From a checkpoint of a small image VAE.
Model: 3.97M parameters, 64-pixel images, encoder arch inception, encoder norm batchnorm, encoder activation relu, encoder depths [3, 6, 3], encoder widths [96, 192, 384], decoder norm batchnorm, decoder activation silu, decoder widths [32, 64, 128, 128].
Training: soap at rate 0.0031, 3500 steps, batches of 64.
Data: trained on capsule endoscopy frames (Kvasir-Capsule), 42238 training examples.
Rows from block 0 of the decoder, named by matrix and row number. Rows with one number belong to one channel. Each number is 500 + 50 x the weight over its row's rms, rounded and kept within 0 to 999. All counts start at 0. Numbers have three digits each. After the name is the row's rms in percent of the matrix's.
# convs0: first 3x3 conv (decoder.mid.0.convs.0.weight, 128x128x3x3), inputs 75-89, a 3x3 kernel for each
# convs1: second 3x3 conv (decoder.mid.0.convs.1.weight, 128x128x3x3, transposed), outputs 75-89, a 3x3 kernel for each
convs0.48 122:525530606486572494504488441531517499526563508540553521391407476444495452424352402434503501454517472395458397485427406488487522507473560482537393479536565474446414520559490462470418430552475438513501480400473382448424502475574500520500489496496429490427514573416537473400493558514462482504479415587486483544555434499454523465540544452444427471365435458501487467569467468435512502467435473483427447524443492
convs1.48 127:488505498527551626509562535487452455478491406468476417459442513455478426459502484488600575515563498510559506388512525526492496475438457456427448425477545463456495471479537495495480506549553456417488402420448401488537469478499536511533519519511494500417460481498495469516531476508556456449523498540463525606552491496555488571451442513492552478474458441589501454490486472460449548598595365563489359538473387
convs0.49 083:588550575396469458439493555506568533530558476489528483486408568305438480448442533416452554427495465534478549582457487500489432511481509505542540558541463579535554444478528451396522522586492532471515500520492474502577434496497444431451476466446511540578458479552521522497483481534483527481529554485637402429347506500454498449506485413539503506516468507438473588524487440486506469546497540366499652496512479
convs1.49 090:645549521532483508449558520482428491537540505556540467575639491544479480472449445449458486605475508462522467470521405486447583354472524553509527546502452550511449580538517445436540445530546423510528501482483575499429535546502486470459539454490512489518621551524492508436552517468478570537521521432520444523488570529535555426497581455481597463549438394513436502520503533496549495416495541539569496496475486
convs0.50 126:520502522527456537573558415524470450507493448525458489502455491461531517513524450474569515529439559592482573498517467475473609466467508466556503448538544514552461481453537464541440529496543534394541378564559497481417485521491423437491490543467540447599527506484396540475475520584447500452545496542467478493449473570534553476501538463504514501423552513517437455545391468447566467517530493503485455531472490
convs1.50 135:537499437537515484466557467478437520568481429532563486549528438504581478448623467513551504454432467537478525496472463499429414516442418477503490484428582494457543465563504491490489496480484510483531533561556434493401505508471537486460520448481353495626417495539386515483533488518519568471402519575473507492500561491607485450434507532490515532465409502488471588531415461555498459474542479531487485536500496
convs0.51 095:521512531623488474604425452514510516559563520494521488474452479615506447518494417450475516510546549562529440474573495454481511498464395508484498449496545519450439454531527447479515478475476431328518495426484407358471452581491562530485512511478562432560496448553491483517497470545471501556438467562442447534568466429537408511467531510429493505493498500508516497449471509521452461521493498430510527437508511
convs1.51 088:537549480638419382560376490537533562549451506531525484518467491553466533581449517480516517472535546475529545527559479457442483500450536484486390572514533468496502450453516573496536477481559546562512539504503467497460504510507420531485497528529581544482591476496515476441485450541538446525575408576497546533499509420508576358517525544389476508534535450510444399508448490493424488511396492489433479464417499
convs0.52 118:573512479456535592484420481477433543546481470532500506532516524430470477480386507508474512698549466529482547524461446460484470462428457534420531480443443556499531547486464489480483437518495461551476406463429483469492504552459513447547591570624546532446460492462552546476528545481599540553467504519402421465447418564424540524411521544496520505518492521493446415490465464453507447455572529508452477608465469
convs1.52 119:462485647475543472467455448513426453522557527451498526452507568485475477474494477510572590546469465456516544452536588475582461527547515520546475487420406528533522484442353430487542529472477485474429562488454520490515498578489525491583463436514531494578400430502543573469577447434535483522474506506472511475414562453530506558559524490468491513464452504470480469477446559512531454574583442470526445456483452
convs0.53 092:507508538499512456480586568511470513496436461519501512425626562542510538499496405511542445473609460517506485586475399437486447490474566454504500566493545503512469468553480495509513452412504508482490477522550411556465414544527476524494524524450507533490554464478450449563418424504503495438496482523511536426590451471536466483502443502539541624571503591549540539449503503519506569535433446512516471443508464
convs1.53 088:402478600531465501558532500516542395537448502501546536487424398461475524473540347513558503527511519518425498533400451559551542407476460421502426551496497491485482456538602564498531556529556533508421441535476506513475494465554589462432484465495580570505532554474498493448451509545514536436495515468511496348572434488468457541584500465452430442415485416479531517542566521579570515430446482495508435490445490
convs0.54 109:437508514464379538514462478511521457486422470531465498604538516470555501501531575459592443471564457568499490565495574517539473430470458442575516501468414441440460491560544530567548474509491596500493493484539487528504426458467439447468494471495533454501484566501453393480473427495466557503584533519523603446585590431518538609493480481602655575405593559519465543531487516499542426469499548558416502560449484
convs1.54 106:407467441466489497461525526502497571513512510527600527473499373524484371521463489574525441518477515477475556504466542584574483513458498473535585445477514598434426451482489445444449476466480452487566463507476545552581464529478496550526488463492506519593487491511545483519498573501498476469508494548478401433502472540562558584509480575589541501532526615475479536501496523494488463549460528497512587508517499
convs0.55 098:450528541483524508598511501509485483553516560528511540468393518557446483480496528533493607438533615465484492477611466449543569435523535459416500469511591505500470523543438415436410575541523488547402493539504563542492465524496478497507449455514513567558481507462491548470484422557440442509463464435556547453461577596471547522539565417401495460479527477542486421517552523461566427513509518550475582521411551
convs1.55 096:522450479451581492474523470511387507500486450570543494502482432563573565514490524465552484467476524472591620403529565439485498540509515514525413467541618447475663400558471494525480501391491538492547494507497453535454489539456502521484491442494420467486522544552479429492533476430536451532475421519558441573489505502517500333497457464417471443559549437532472530532416467502567522439551455514412412446470555
convs0.56 074:460492510522457563471448541502482490483514451507515514522617556546520500571453585448531546488499492406524484457544493492474529482471486464545558408404376542482499472501531487562524405506537442514651453495585500440516606504583501457442515443470477443559447457576436537581496489467581512400496488537453529466502501499551558569510451617398491565522489508437490484523478519462447462532523503502508473554559494
convs1.56 076:570412552501433499524498524473546523491501608522507553604587484547526502579467472473440453443484493532420504563606627514529469603483450568575567528525440494555544450529430466521605535549557511505476526536558526513536488484554529524506490467503486462504476508519518554556445439476502601438517516446419439523496503575521449481517566590432543489378537534595572493487514456468470466479511524494469484503523489
convs0.57 104:516509532492484453459456568465564529505485509496508528390510495524437508614498445542440467510433454532444531510483483548553443537458477519502475505478474542515447494578504507563390504496365567658537417572486395558431515491527415552512458521507566462539492535529411517468565485514555533508568455434569456481450464471468543512561504485518473476487512497491510534559521458439524541511448467567456525585500576
convs1.57 102:497567486546492548532565496476444538550406593491456502542539454459468517377497532456557464589450558567462441468523480453500481462571433500478494450539513436432597541539444438512481530584516460462578443510516416543434518461501444480525534514501515483433561549442469512429521511434495515485482480472511550545557480489458465487553473497502501450545491462474470611548505539433470564569479539568537539521489503
convs0.58 134:525504427564552506432471437521513530468471473564566475530465500472539534468453496496471522380439533473514588465528547563597425498462435491494527431510515416515475552550504538519508510498462548468364499464564447474451467593432476424573547534498520492473662582461433453582499500516440517499485484604451506486466492441405345486470411521477418519461533523484544484509446534453430438502494479501502497492525493
convs1.58 130:477491457459518574533491511564512407497462459422405498542483446552417522558476482458508565528456610475499542473512500575453500453450474491544528499411498513526507517493462464487462371502453478535395570459486417561514480528520421477411495532480433462611511530549539548457511502454477471453534476569594607576593632529442440511461484519610558500519499574534510508404410472616462460517474475478443541574487394
convs0.59 071:478520432465472497531489545534529513452545526545521479578502442543481439538503509494518379453550489463486545514593572478452542471454535500495459545464504590526545546437517457432482501568605513437461480474428538365492465398461517500461456533460567519449477533528498550585428496502483521575479481492552436456596442468518485499461450564410379466489496452583485541468472510500530525525476529434480445511428492
convs1.59 075:445431558549499467572503516459538546442474476536506417467448505521504495447464524455479456515482509466515470491520465458493530587539413511529468478583457507438397480434490540479434508486567458475406497396374591540574512500471472533485477539549549484445541495545561500533527536521515465462525507582530473474471443511481475537518549642494499474544575507429475455507457506537455453676509445502471498428492462
convs0.60 097:439453548491446501495533617509501419581539461562505483506496524443472619413475542454460515494470381495458460454493526496471496475459485477531431502519550466491534574456376433528460494609412503343499490413519514366441605441543468424485564547548458519564487540534551508475435533556526515466484438498527561555444453500558515535430501433444501516475466460424477513456512492498528477444502522474430478540496524
convs1.60 101:518498545481464544542543590440400542462540447458571489504538592486452494572482442429488490595626549554497556514453465429437489514482536577474514483431467436465476609649445502526480470441574462552544478451455501474496487485432477487481474536483519584492549503499498463518511535495484450481481459510483455539518606584452572418514444457470528464497586546449532452489481464435587474530492431419447522430486480
convs0.61 110:437480518561543528559523514513545486504486518502473495527546503431531558460375549518565535545503540528528484435554552507544482493491524506539517453445488541442546463521511516488516476487524447470427456487493441545478545558493477528541506520550552455513465554493506549555483484535509475431481477513548504502489454497488441552496480530440598634472538538422602449488437538494475500455412440458460477437467456
convs1.61 104:513558515511416437495458542450540451432483526469451452482521514440513544521429533458429509480492443613521501496519535456454446472443484556507435460523442490494503551604558566488463483472525429512506490514472515500475594529504472437517448524566539513426447545489515555521461568443447530517423540467478472523484485526495482573415465480541502419344521417423548435413515572458538443407335457414500542435565528
convs0.62 116:443520576546472565526510434501544549511533467505522500467498381418504506488362558548452428444442448448496513506467462481492477471528511569412429450500543516515574518462486507542469555527528441595579546486571541445532428564490488367442521331462499492648502487488412486497496551503447479544501555521422488531437512461533494483510425547537494419413471651478554519484462530472498490511475451566487444473450511
convs1.62 116:452463459464559576483471527444484543527460420477510578473600513483484492630484484420522518474556547534413519467486531543504436357489501454507519512511526474448538504505557536498526514529521429498507563481482388414577556486537483563504538564473488466508529475502544459411457513512501476499478503551521449411478477498573550640399520484574487513568515481422529503477436594525513477495480497473467529476539488
convs0.63 095:478494498551513581500542497547488551510445573441474488424485479474465426530534434472452480584425480519519449450512528498544411560520501553509513424526435417552542483490482463502549409497537450482479479562564535517515459544420478566561487480455482524561497503520516535458474449516578462525530545509607528451423681511419465478514492488416449437517569424497499494507560517442470472511464560456439468567509511
convs1.63 097:464547524534640479507544431519513536490517524495530519455533529443489582595455543415457439489483513454502495524493525420442432523481481543573495413505411477546455453472453565490547524463452576528484494506502542592508483554482488543573471477522578448523416430474486457497558430500449485585535538541517480535391613540462536435513482496461473511499524536442467451417504492549505491499452479546541573487534499
convs0.64 097:543421555498473474462566573530575479528517474515494443480500533483495537498566439398529568585495574488523415555556510398508511487496495453485457503492377525509531557583492454468474521471518512431588513426520514421536449530471543422448492503461477535562497404569555514532534495463481533461455447501411478517484544473596479529457513502428440446465415544516537470448476410485405444571526516551561536518551470
convs1.64 098:435502503473555530441469465447493516480446449592474502512509467573479531610409559516520485487524469447519527456509515486469511525555536452525469555527507494525528495484497514422507445484489481497449547522519637501519520486471489490507461502584516534539439535508567523454538479538468354551597555534412546482596562483431499533471547469555481477481449513541445536436490493519457488538430438473471431442490524
convs0.65 089:496439482475457521481583619484440594538530494466559540458489471518602520553597556586426519567527408450516469516681487496486420469399453487504528484464556541550484511466412536521477523411436413482494522551442577578468510569507460504603492527557517492458510483536425515552546459465550395456454541510498537625487605539486474489390436439517553457523572439506547483469557471439469559480443515477571511526476527
convs1.65 092:501509428510470546543455461466552543470544534519518601534464508466518540516490519474524407560534501555528461498495544467514574561540571453509422544595392462431461573578516452469506498405464492492553533604544500517573574519445506471512494547583523510498512485444415499467486437548565516528458440513400509451372438519403592461577443410456427538531538523404474496530476439466511494457370558608474537453530510
convs0.66 081:506513500410486520395503597533542510544513502507521516462506575430487530321493585473453468510411482509517482464454434468432474489500524544449528537437443456466513570495441491416487478489426583476386594553469552525495483557504474435506478459544522545499434525538486488504464465485585521416456405470524570435594443592528426441497439468426420551447446482460472477586456510573510462519535498431490475466473482
convs1.66 087:449515630396468600488458623459459565447508545476458508520506570401524598477471464532534528509575462557517408476440509425451537558553521595546525551492410465508399558551463502455452543469443567511489546477486527552480532526514536468590495514538499498489560508500529504487399562496481531547465505543438538596446510508519415420570479480543444406506457507421525520439455494412493525371508459413581529393533564
convs0.67 089:524482502514485517545503477492546465538481519501494501574573493523523627517587532534566580471518474426562511573559487655552452523512491490491401491540513435539423504475463474466423485424374611494505497536508453519486459513470474531542518545493515495542451539515539507485573505468554449448484469528452514541436572482476551481492535469412581428390462427536484555486501485452510495415527598562490648483513609
convs1.67 084:433467428459482509483453527453494546521470503507570415524459560503555490518535397492505454491486517456525561633592509610499548483518523458518486513501513514437428477531548453507546507443486438466493526491522593587446435582540483535486498559555526453543477502416434543464496510511552510430565525544419457395483536471523524543529461515475459517507505507446483462517490466463528540607512570575559520559557483
convs0.68 090:415507491479485505486488438537479455474442444419469558610507445445585481462473472410523572526475517492471548500482535510562448507488590534540534502582516506517450534519542526458496484487484443612548471549564516495581588577618454518556497510469478481433486457519429545573510438540469469362489562507444525599536507503456473488504420443501538474595581545487537443461510492448453464551521519490494547429522483
convs1.68 086:485412515441538472469459510495535512488442505478516504438498452523471627497508500460505435485532506562506565583409465518537438465661637492584520468533516558577521553446420463432422471540463495474499519490553503576524468555548506498444457461446455424478551457523498588477499563490507436522453497512434467380511551463433464467496616514454469492473452465485559598505489509536506514425574458537556475470571485
convs0.69 111:476561520465455449652466480530512516497536529524494509479596516467491438482486516447455482557478533490492503484541532472460428467462479450457434608503431458430515482411519529525448474494540452512478430482479453438544514486512545532469550582471471489450407497467554507494479533493457532508370513492564596519452473480493480443436443570403393466402508496454461512451456478535436418459515560510430508545495524
convs1.69 107:492433511525461510490482486442554537473498495525479477476452529452456446451505547409505451555589556472551506499471464433580521524538495603426483469446520491453544474546476414474445443575445451514412472447426621497499457425487601509495480453511482543499487512562493441486518503565553480515502490567484586462543521515519497535498480496429486533537514519529508489503476482515416575636627531501527538435484503
convs0.70 089:453449458555538513554475440495464525530525566509472471477509518618507477524513434537382469512501493547499531510429488514461429455539435463419571499481526481481459496472473483485521597537547538524485550575449522509540459517570507467547535489477593484544418502459495465609521446482423470571478463452517389423421521485475513544447559627494515516581565547507486584433534563536475465428524618469430563499478495
convs1.70 087:473427501564488539445518548451460489536431570474526531488425424506485478460513505444536469512566469600481489501440546484606468490608488484535460511529558467491569517482513491539601446514523458578520479472579449407506445502493524521493463433488508508525478479555620621489527530533519511556391473451516486477488504480590529487473478463471473516541558452528560516573490571527555522379531507461481467492565484
convs0.71 111:491516507508490544480501550460474530491521485413557498517486467509434499405521553576485549445434475461490520537360518527517524506482475586390451476419552430567513494466512457491464463470528457644565585498506515575549567444523446426547487455476447511452520607486470485540425544480489520484525477519408475489474505502420479504465491462563436478495533543467512486442524530552518520512588434465511505506537529
convs1.71 120:495507591440495522516525444491581436474562385454555553408506556477501538470499524572460511471493531435483554530503582556465504474454426440468614472400447492517442482471536524484484470451496512535463599463484542476626477504488381493507479508444439490464528393446453408497467483483487455498490451469535497478545506503484504556422559524582511440473426507522520430470494563485594440550592486480560542489470436
convs0.72 084:510545499549445432552469392510516443476458457456485448529623469535505536433464455462527443542504492532511549424487505486477539456487510492556550481487540514480485499351531491408523460409483532475552459486535540566540526494518509554504509527547583609556536490514579493519532463481554556584519514528515503480476369426474465576420481476432427535479544583543499500467475511499508441360499501426551505447493471
convs1.72 088:443420467450470474463472472600436423514425594493473526482436526499446526440479398474487516585496455448524472465547434469538446495507469561470507445484461567517606571571423570593499546514493600428441483458518493501446493497566495524513508499469599451553436483555509519583554540616524523521532513462550456592513487391549536461515412482492474548442513456492431521457527526492509538362526473438545548448598561
convs0.73 092:491522482512440492496501578487476461497600529530456491437501475422546538493603498540498512454414573523507449536575503625589433492433362505461449465568476442494477509452506506502462510581414546507507515473508510484461487469512451487483429534467507521526508475537488442539526485442490428488547491504516579481486560512468509475432495508446471496571502610472459579539502524464489495495525535516449535630458584
convs1.73 089:415547474477598497596511471487505516534518430502469453468543455529503457501567451589512482498443559486563565432582565581562511416570473419566535480560494515435336531443549492493477429491402451512554550514525509452435534504559476536471464469582581498541491428477506489379427502485494523537512469533479484555411578541445512522485457447502474506521445522486510479492500452478466545489417571496512572519523558
convs0.74 096:461485425451495563494416477455439486437429487473465520540541587485429425554526456520550592607429500549527393497546548516517511506508537470495506425424461549464517449530550498494551428484481572535473445457490372525553568510496482499530502554479484417520548457522570529463557557564626500452471507459514513502466548542534545611550600458567549509513476471416453463480464534422429445517444416407477484423483518
convs1.74 087:508524570578449478543512487558488505544569591483465588445476598501467449481500473529525531524426453543563480483522624482508549539498537481558510466511466546521437506541542522508536438375524389496627540515536517519467529563488470500542518454520505407529413467449461552537507454449457527531498507567445457494470557625430504529494499482533462450404442568573550455464565456506544464468444487474492459477529496
convs0.75 101:499481539563470582526418460466496501518506471541521507512462580497494501481457443471548461478445435448428531508513504559513550507556500405443421571527476442452425497539413515570393486449359424531443467448499435412399500535476447426509555529638503569477537524451549458510507602493505609530504484462538563536522496578481491496429498492496462414474429387485506500599564505504513434417389409537411458570509481
convs1.75 106:429499496510454463513478531495490466520480540472413538412495522556483373493488504538501474502518529555503480480562537630547477614509443480484446445491507482530407469542551457527470532476475504513557457547532545556445431489488514453468490417498473477498538490476493435533480450486613491426564506448464516574481552573576463389549420509485491435515556534553510477499478413431486476596532490521496488432445537
convs0.76 117:526492525513492383576457436487477410493513470463504453482495430473566549469490376483549621562450568477549550454461557550475494522518538490542520507521615407432439482548485506464524476372558466390403499533605506465519423538478501462559460456438555578480537542425541525537448509550539445401430536625481478498544468428493471534537509447550449522529510455486544470476417467543464502534402406464496625519465442
convs1.76 115:495471462518491567512526526576504425476458437513425557566529390453479659486478478452508441445493528485468551475449514531463448512481467540498475530515455447551499548586502523490403411506481487545471530535595460496476459460542500480437521524508487510513481579510495509499507461555474506482449488519546507405474573595452439444475598520356455475545491488444503554461421503558540424466496494540528482486492455
convs0.77 134:530523530506430491522485494467506542522470452483457470524439485383430524408417452448513428511382507515506510539471515439540566616512398588451499446492525478541433565507452425452520539520608462546575441467509507527476474519404484454429495440491510593426431553552531501500524518482507544582556533452474563493411472452471471538556459534397450561484468467482449502536493560458495466555445509502441483409487489
convs1.77 152:533497449484512510491551495530505569494529504424520503564473503487555500510503443594421516445628456486392486546528406527516437474475417462467421556543492481490518431479499438488479515510469510503420459531426557447556554511464435531547497505489485504492480506481460438425510499544530506517540503501542534408486355459547521548438496522449423550584527356430497464569508463481525504515542557516458382544464473
convs0.78 086:513469510509560562434531562489479526543529526522507528482455621509472532490440451441460499454554523471564529543513473570452492459486467477468500521491521568464446523537358522585492625633581402401515485406505480473493463504478522479528499558464492514600439477593483535529449490492516493480526470413531442511465542505529516485462526536532431477557482478514501533468507517516425479496504532535514475504544523
convs1.78 087:534442557580431418522498442438484537463504513505492537543468537542408428429538518439470422515480433465482447484529491523535506456455523509539570500516493546549512500479482517474510473579455471512553485505487415615520518489508450503460552448471554564490510493480539504536453472436528500529551569453546541537502476485426573557492526435479543468502522386453544456508528447534467490463573611544548551492480432
convs0.79 100:461497520493484473532541510537549494587540555548514513487550505459560470602452439367508591468463558497498510404481498403499536340524532570587560541601586468568536545554563513505565514553459517411480493462483546538563519584501561478522510543508476464531531506513511523448459468527446478530469459528406498514483574516457604511599432522580471483634476507537515504580511501536550503435484498423474514374387450
convs1.79 090:432490468488584497526494503500447486488448489557528512486487483493483483489529478527541516453483516455503531507460487461559454512564534496471539414484540487427583450493434500468414540458422569443499541453496535510424516533566552532475484537474506433480511496470493525496447436595488471442507522562455451448461506526552483514523495608605525585575496580481466495499484472471540469478486609450575541454599630
convs0.80 082:484529492443499478481514479431531513545460494494534523532492411492566548444493427488466565488592476471431564483499474485444448526468426499462545460466561516535475513379496485481508606578562514502441516471539431460479520476527502459521475423533526514630443597515408513505462449488536498468464496421549469519491494422426505501564457567597548575521478486484504552478492468501422470420516469499505525449405461
convs1.80 079:468503520497534538468541425449430501493508523549535450569523515504550582492559452536465454452543503518463570546467349488501442441558457446528501493512518474439541564470535539475552587526577471450515461513589578459385429510527512449478474503528428513521529525541453495520498480414480540480473603487481536498547443555514458424416515516471484475546497465432471507603543421507524535385547453430508445446531535
convs0.81 086:477459520569512513481535538519531548444464538440502455494456494498423511416527561480435541432506494577497493490342470413462519535503581567533552492486479525535530516545455567626587547524631490501488537481493498533511467530528547575474444543511501555527465520505430385458520511509486496504499511477511401498507400505443531513536478528559507518581540460496473544536472479547485457389479451453499515453571509
convs1.81 085:560498489444511574502584490428511524434632527461570538582427518473498511471500520612491483510478474567492513601489470447442512462515485500473429555509481498488564539435460539531508417501598569551506505494548448409473477447409489552425569575488519463462473461476597535578357472502502487515496517506558536541504516487464526552567519423418447499535456448553563473543575535492539547418521533472448555535406588
convs0.82 123:527467494530489472554443497519519516511470432537533441496443583489511448574335460503407428452369407510539555528530489490396470460486588439449559453509540517465466521428523536499471571454464463472379456470491549439503569465489519494532445535467408512504455664574468484503414458590405484561518535487552463538494412424428469492473466496407415434470459530487513449518514454526505468476491458484453541491483523
convs1.82 122:555463501496445534518501572466470490510469474475481449609475447468455464501508504512499490501499480472527503499552443423542457457486432493518461505512495512516473513510428537521511569479413544472474491513468512550444488476582468495428468492548475524432621501558493504505449451535563554512475549521526523552500587459461524446500508528420498494502457548437490465483454468460542459432591441475489485466561534
convs0.83 092:539500474514571464499527542494497506464532493533507505507521506453494553401489577518448434405450512494534531449426488539545470514478420500436508517467543410539605501484504549466544568489548477565421548497436590464479520462568434528548537485442426567498537467498483465556508501525500519504541499544467460539468449510434629473548560459553556479502484508461438457408566511498450451524519417535521511505442481
convs1.83 098:510478486456537508469418521543445488468498482495560541403466479515495468529433539515449587498527484480515529412540498573531544545515469430481543532505415470512400550392409494564491406431505534530449587550417495432602614484527507451424475509503501511555599447404486454493541501504604449577529445547511535422517541426373516524427494557668522555509418547541437428395389490461518522575488531532412466592535458
convs0.84 117:539536489497486540543495518507514508474484479568547470632569555456486581387305448448416442491493546522499530466520475545483486507504468498475543466521500451509504402408502509497549574497520425450448518509475522597612505363433576486508541454511497500512495449672428401516510477516600573515502548536566469486496429502447501537454538533483479598391466531502505476507528572533582459488546529455547553594520477
convs1.84 111:485552555478427430521413390514497515511513539458483449563527553522474440509435465564447612492497499487477487510573444448524498416462457489400542432403567438498517498510508498484499560594451483469451557452481471481554532526452531557554528501583419476461590529503486542476557468501526479618489463456494505505542539496463477555553485472564440476576512584616507400528484544507407487508529430569503515417497468
convs0.85 098:517571415584490456525412508558535531487534519499508479517606516524509487485505443459479494578459587419510531544551502517548479410443486493444522503492402449544498436486440464458458547501489428393500528394387458509439460456520481513505517591506450440532489476557499493578532512521459527573504547550603507568550496477556487518480511509520551571483563516576426516586525457482550468556495521458501493447539549
convs1.85 092:438571397491487529524454487542485529499453498529502482416413479466517528559484560532488525534516534547451539396516441470466521516503503516507551462437537586507541476486497477482470487588503445527451506470425462436508512491461544447425516474482528528529478495535505521545509413518509444426515536468503478473557576463454537524444474522593593466450466585513435523440438551586410491463498540491527459467440399
convs0.86 090:522433529572462363513446490490537480471525496472521501586497507592558452613459499439474508516521513480430493494617483448522556529553555443533481458491505463471477505542459483550512513570538423453555473421435578533379516484492582504500480471486493455575467386450406431480519518516514539607511532433499509560462471490565518498569510472557546442515503514561518479540451502482532470560581462585623552447458544
convs1.86 090:543386431546432437554505479434488520518443553516536440598441462567525459413545564559432389552481535507468530381557512391486477467537480529420483461540561483446488495573522528482518536529544550443501505473500448491462545531484475477488531478496544558510493475487423481484433446508470487532485447485469404404426406449387540509573422591479437476443496579516532474486508519578452469534494514508428517516459558
convs0.87 085:553575493550513534464498443492483522479485465498507477527467547573495471490534541473450463474480518511461539470476512461598539410526547507482391431541493433511555415481497502502468536446402551428541522492538457535402508499451455487512429480505435514529479460531462393446483449540437471541540520508453509483500509580471424486463462541515474437429533543544470556532487500442432430435424458408518414490450512
convs1.87 087:567484589517513488496566620502484544503492503566600529521507472550419488425533484454576518477423557472489522456584483552505398568489427555490479515432507500483439503580550530549541459472437562519485557519510471587476506521530489547512594536511491410584477400551573448618494458526500497584571539554414496609501490494495501482506437601487530541486459594492464543428515491534559555412549541498536622540462476
convs0.88 076:463437497492517509414512530497481517502511455436505505546485611491604467501556517502433469557663518477506445477502540479490576410573462443509499479503570527499475543555461572501440558547480467548506428420513512488504549532610494466482485501509468542530443501502463548464443508605498556499518487465490443365413527488568448586516412456604441440625516490513492546562471496490471450442522465448581495359422534
convs1.88 073:521500512514477539540475518569526467530462435486518554483437439566422424507482501473493531506509422477525508601508488574497475489463513503476482499592439422501460509509534493520488501453555531566506589573481459560509582528566399513494529473517463474572557469397524528454412435592524512479498474406452459452525513517522549509509538524513520534383455425465541497544555505574545481452472503597428416511476456
convs0.89 115:544588492453535438469570552489530508499471495469517507520541450450488535463423509448506457423518407541519530479486539541488526520501525440495560526462509518481474444413553521476570537481567379476527467469548494453554535451555512459490517531489504521461486503410498571481485501505478472478549530497436478521593371511514410445507537517503501493470462495413417502505481454420480442451501504477566519575491480
convs1.89 123:478463458489426470493426450493491473480482485489426516559495416549552383499470380537475489534511472608517489561607506528506526525508480498501546489455560490492496501527496469567444420631457520479465549542533548484609528517561502511472531468553469589535607510546542497497500459483560504510492477451566575471527519468416389566502500520533557547466459606469549479501519476595448499509501485510426431570539474
convs0.90 072:537531526512560553480443442525501540489505502496487512490553429497505530507473427458512457402398476451469506435527557411468518468501368459472448490436467409505481474506564458456560458538503544502535593461503469433440433489457396554479418438434522405575540516500464538514462479500485462519488511576446530465496546512554615508459511538520411610519560554511524514522501506558443521503505585511463484517449534
convs1.90 071:535548557496491459556507546496471384527516509451448487420440549522564459543433435408436521546468499479518525481469423517461483454563519480451551511444509584560504508532584496516549466441549469483448412538547471448477474488520514482485487489460439451453503509456547540518513552432483481566450502462549592547440545564492436615467459450528517550476485529495543395494524475492502529495394446472505532601576515
convs0.91 100:483472532521537367505530499477446519475539533491515501569528485498527500535535550464474538627570500525449522597555525560483527557537479458502440559499433575458470510449411514507443514442486528511654405519494527387444416472471488353461449477362507545537462481515548493495504470482517471476465476460506513546460443510529516608479405415431460359458438444523518505440488559503494473570484480581555599567537637
convs1.91 094:598462493555432520472522576470502611523591567466549485526405514539478478512519590488452431460440473517437493621539521533502425551463483551543505609513424496518447503483403438415451392479441525522498437535533445482569497511479504507539436515598529464526507523465578526512482470535605539479561485539544527508553518532534486510563528520385480602538527532516503493525477525516502503650566583621568507673635562
convs0.92 077:565534514546577537452480501539492503525503519480498483507557567507493516498529539558542530491495460529525529426579530583556417504515395475510433462471482410556521532578512584567556440542494485445467537492489469543492580480466506501487516488521486609615488500555469457477496530532480513450453431417503431459504444555450602485418420574474494495473420433570520532456506478409473479508486545501463463489405451
convs1.92 083:547543528475421465425531596506516493514527600459493521577478561627548630486569466531517408595476485544489461435555574483542488526587512486519527542499454467445427613609521522483490481541514568523555512513460572544469556501503605522512497517534524441491460521498557497466512497551452522571511506419461455424364398488518517473499455511502506387502495518448452496549591526462599522434370495406486460445390445
convs0.93 098:482529509489531508517507510534557444542541510542537556458388506474484458535484495457520534493557462449524488557509522495419488475451565467491461387493457529556496596480500504486417527519463494470531437479494485476509503565517580444520473592530484521547481526426529441500438514467511567499453465524510459508453545424606430507499533494434483467425480464507521497509506548411490467482536472547503501420576528
convs1.93 097:597526467558484464455391473440459547517475597491427467552510511544539515496494525491526530558447464471545433493447577476466535533513574527468524515471514529556438444426513469579503559513563473475550392509590481589478428523460532517458500500587472431493540431508545496533493449473484501529476452522519529528465585547425535470547516390428540491504472541476500495533506469530474507532559425563465428531513555
convs0.94 072:522497434535465488479509507519482503466498469474518490574600462525444446486419508532490496454495482524481459448389461523503463485489464536465503512567552386444532429475484516564576498518621556554523558485523506509576511532497471488529498437472505551514512507560522487533523464405463488508517507452381514494417445486485496439501503528530458486475580444492521505457589556520545431487511569435478497392428501
convs1.94 076:484449478505504504558563515529498516443532483473498493430457510478509435484537397563510479545493432501491478492396424563501501445557541500533545503485434521492444509472515536449484461356539491526458498526461460467458409521533460566456500532509543510498477424520444507519441512490515475453514499489480523472455503494491495576421546560578591491463465509518495415487601467421573469440419421360434524493499550
convs0.95 086:476529524624554461414426439479489555462446504484521482442417472520444487485522525515388485428452612492594473465481487525526447464503455496428500488430481488549491470462479558524523542441466493555502463519484384512520439463527468507550519503436428622498576491469448510594496511511462454515550529525482444479501467522476436569504582530531529527556606572477477431499519528456531415467508481480468451477423539
convs1.95 090:520508524478563549465517482543445487463564506501538539436486509507514516532579544519491438522512424585523494358479485542540480455543511492438555531549416538543569498592567487509530430504511511555491574526493390432490506513552544514505510490453478409478564451422550487572555520417547459552492506453520508564524533439523550482470518485635524494531474493594415464475484506491519507444473385508528500492525522
convs0.96 098:481482540629487484564479512502561570472546527572561536522598454470491476508497511533568475572493464514513508513607516497449527566498521500509557496469527555458504567503457600516484543471530491407468431470443546482419494443454512456438424484471550390556453425500452426526466462430468488590422499553463469472568468411542468561526521498407466374524465447484545522394434495490482546509498518452530491457518491
convs1.96 098:513424420525437391551465567465529449525435561495483501535477446462513524533448562495488443526533558618406500542549457473439468478494542511472535526521512452469574494536418506499464571521492599513459540446422427487477513550560459520482475537520503468465488498547553473509511446510506506557518517578507465516467457494504544533434429470497446519416549546476533498437527488631512462567483470488543529503581534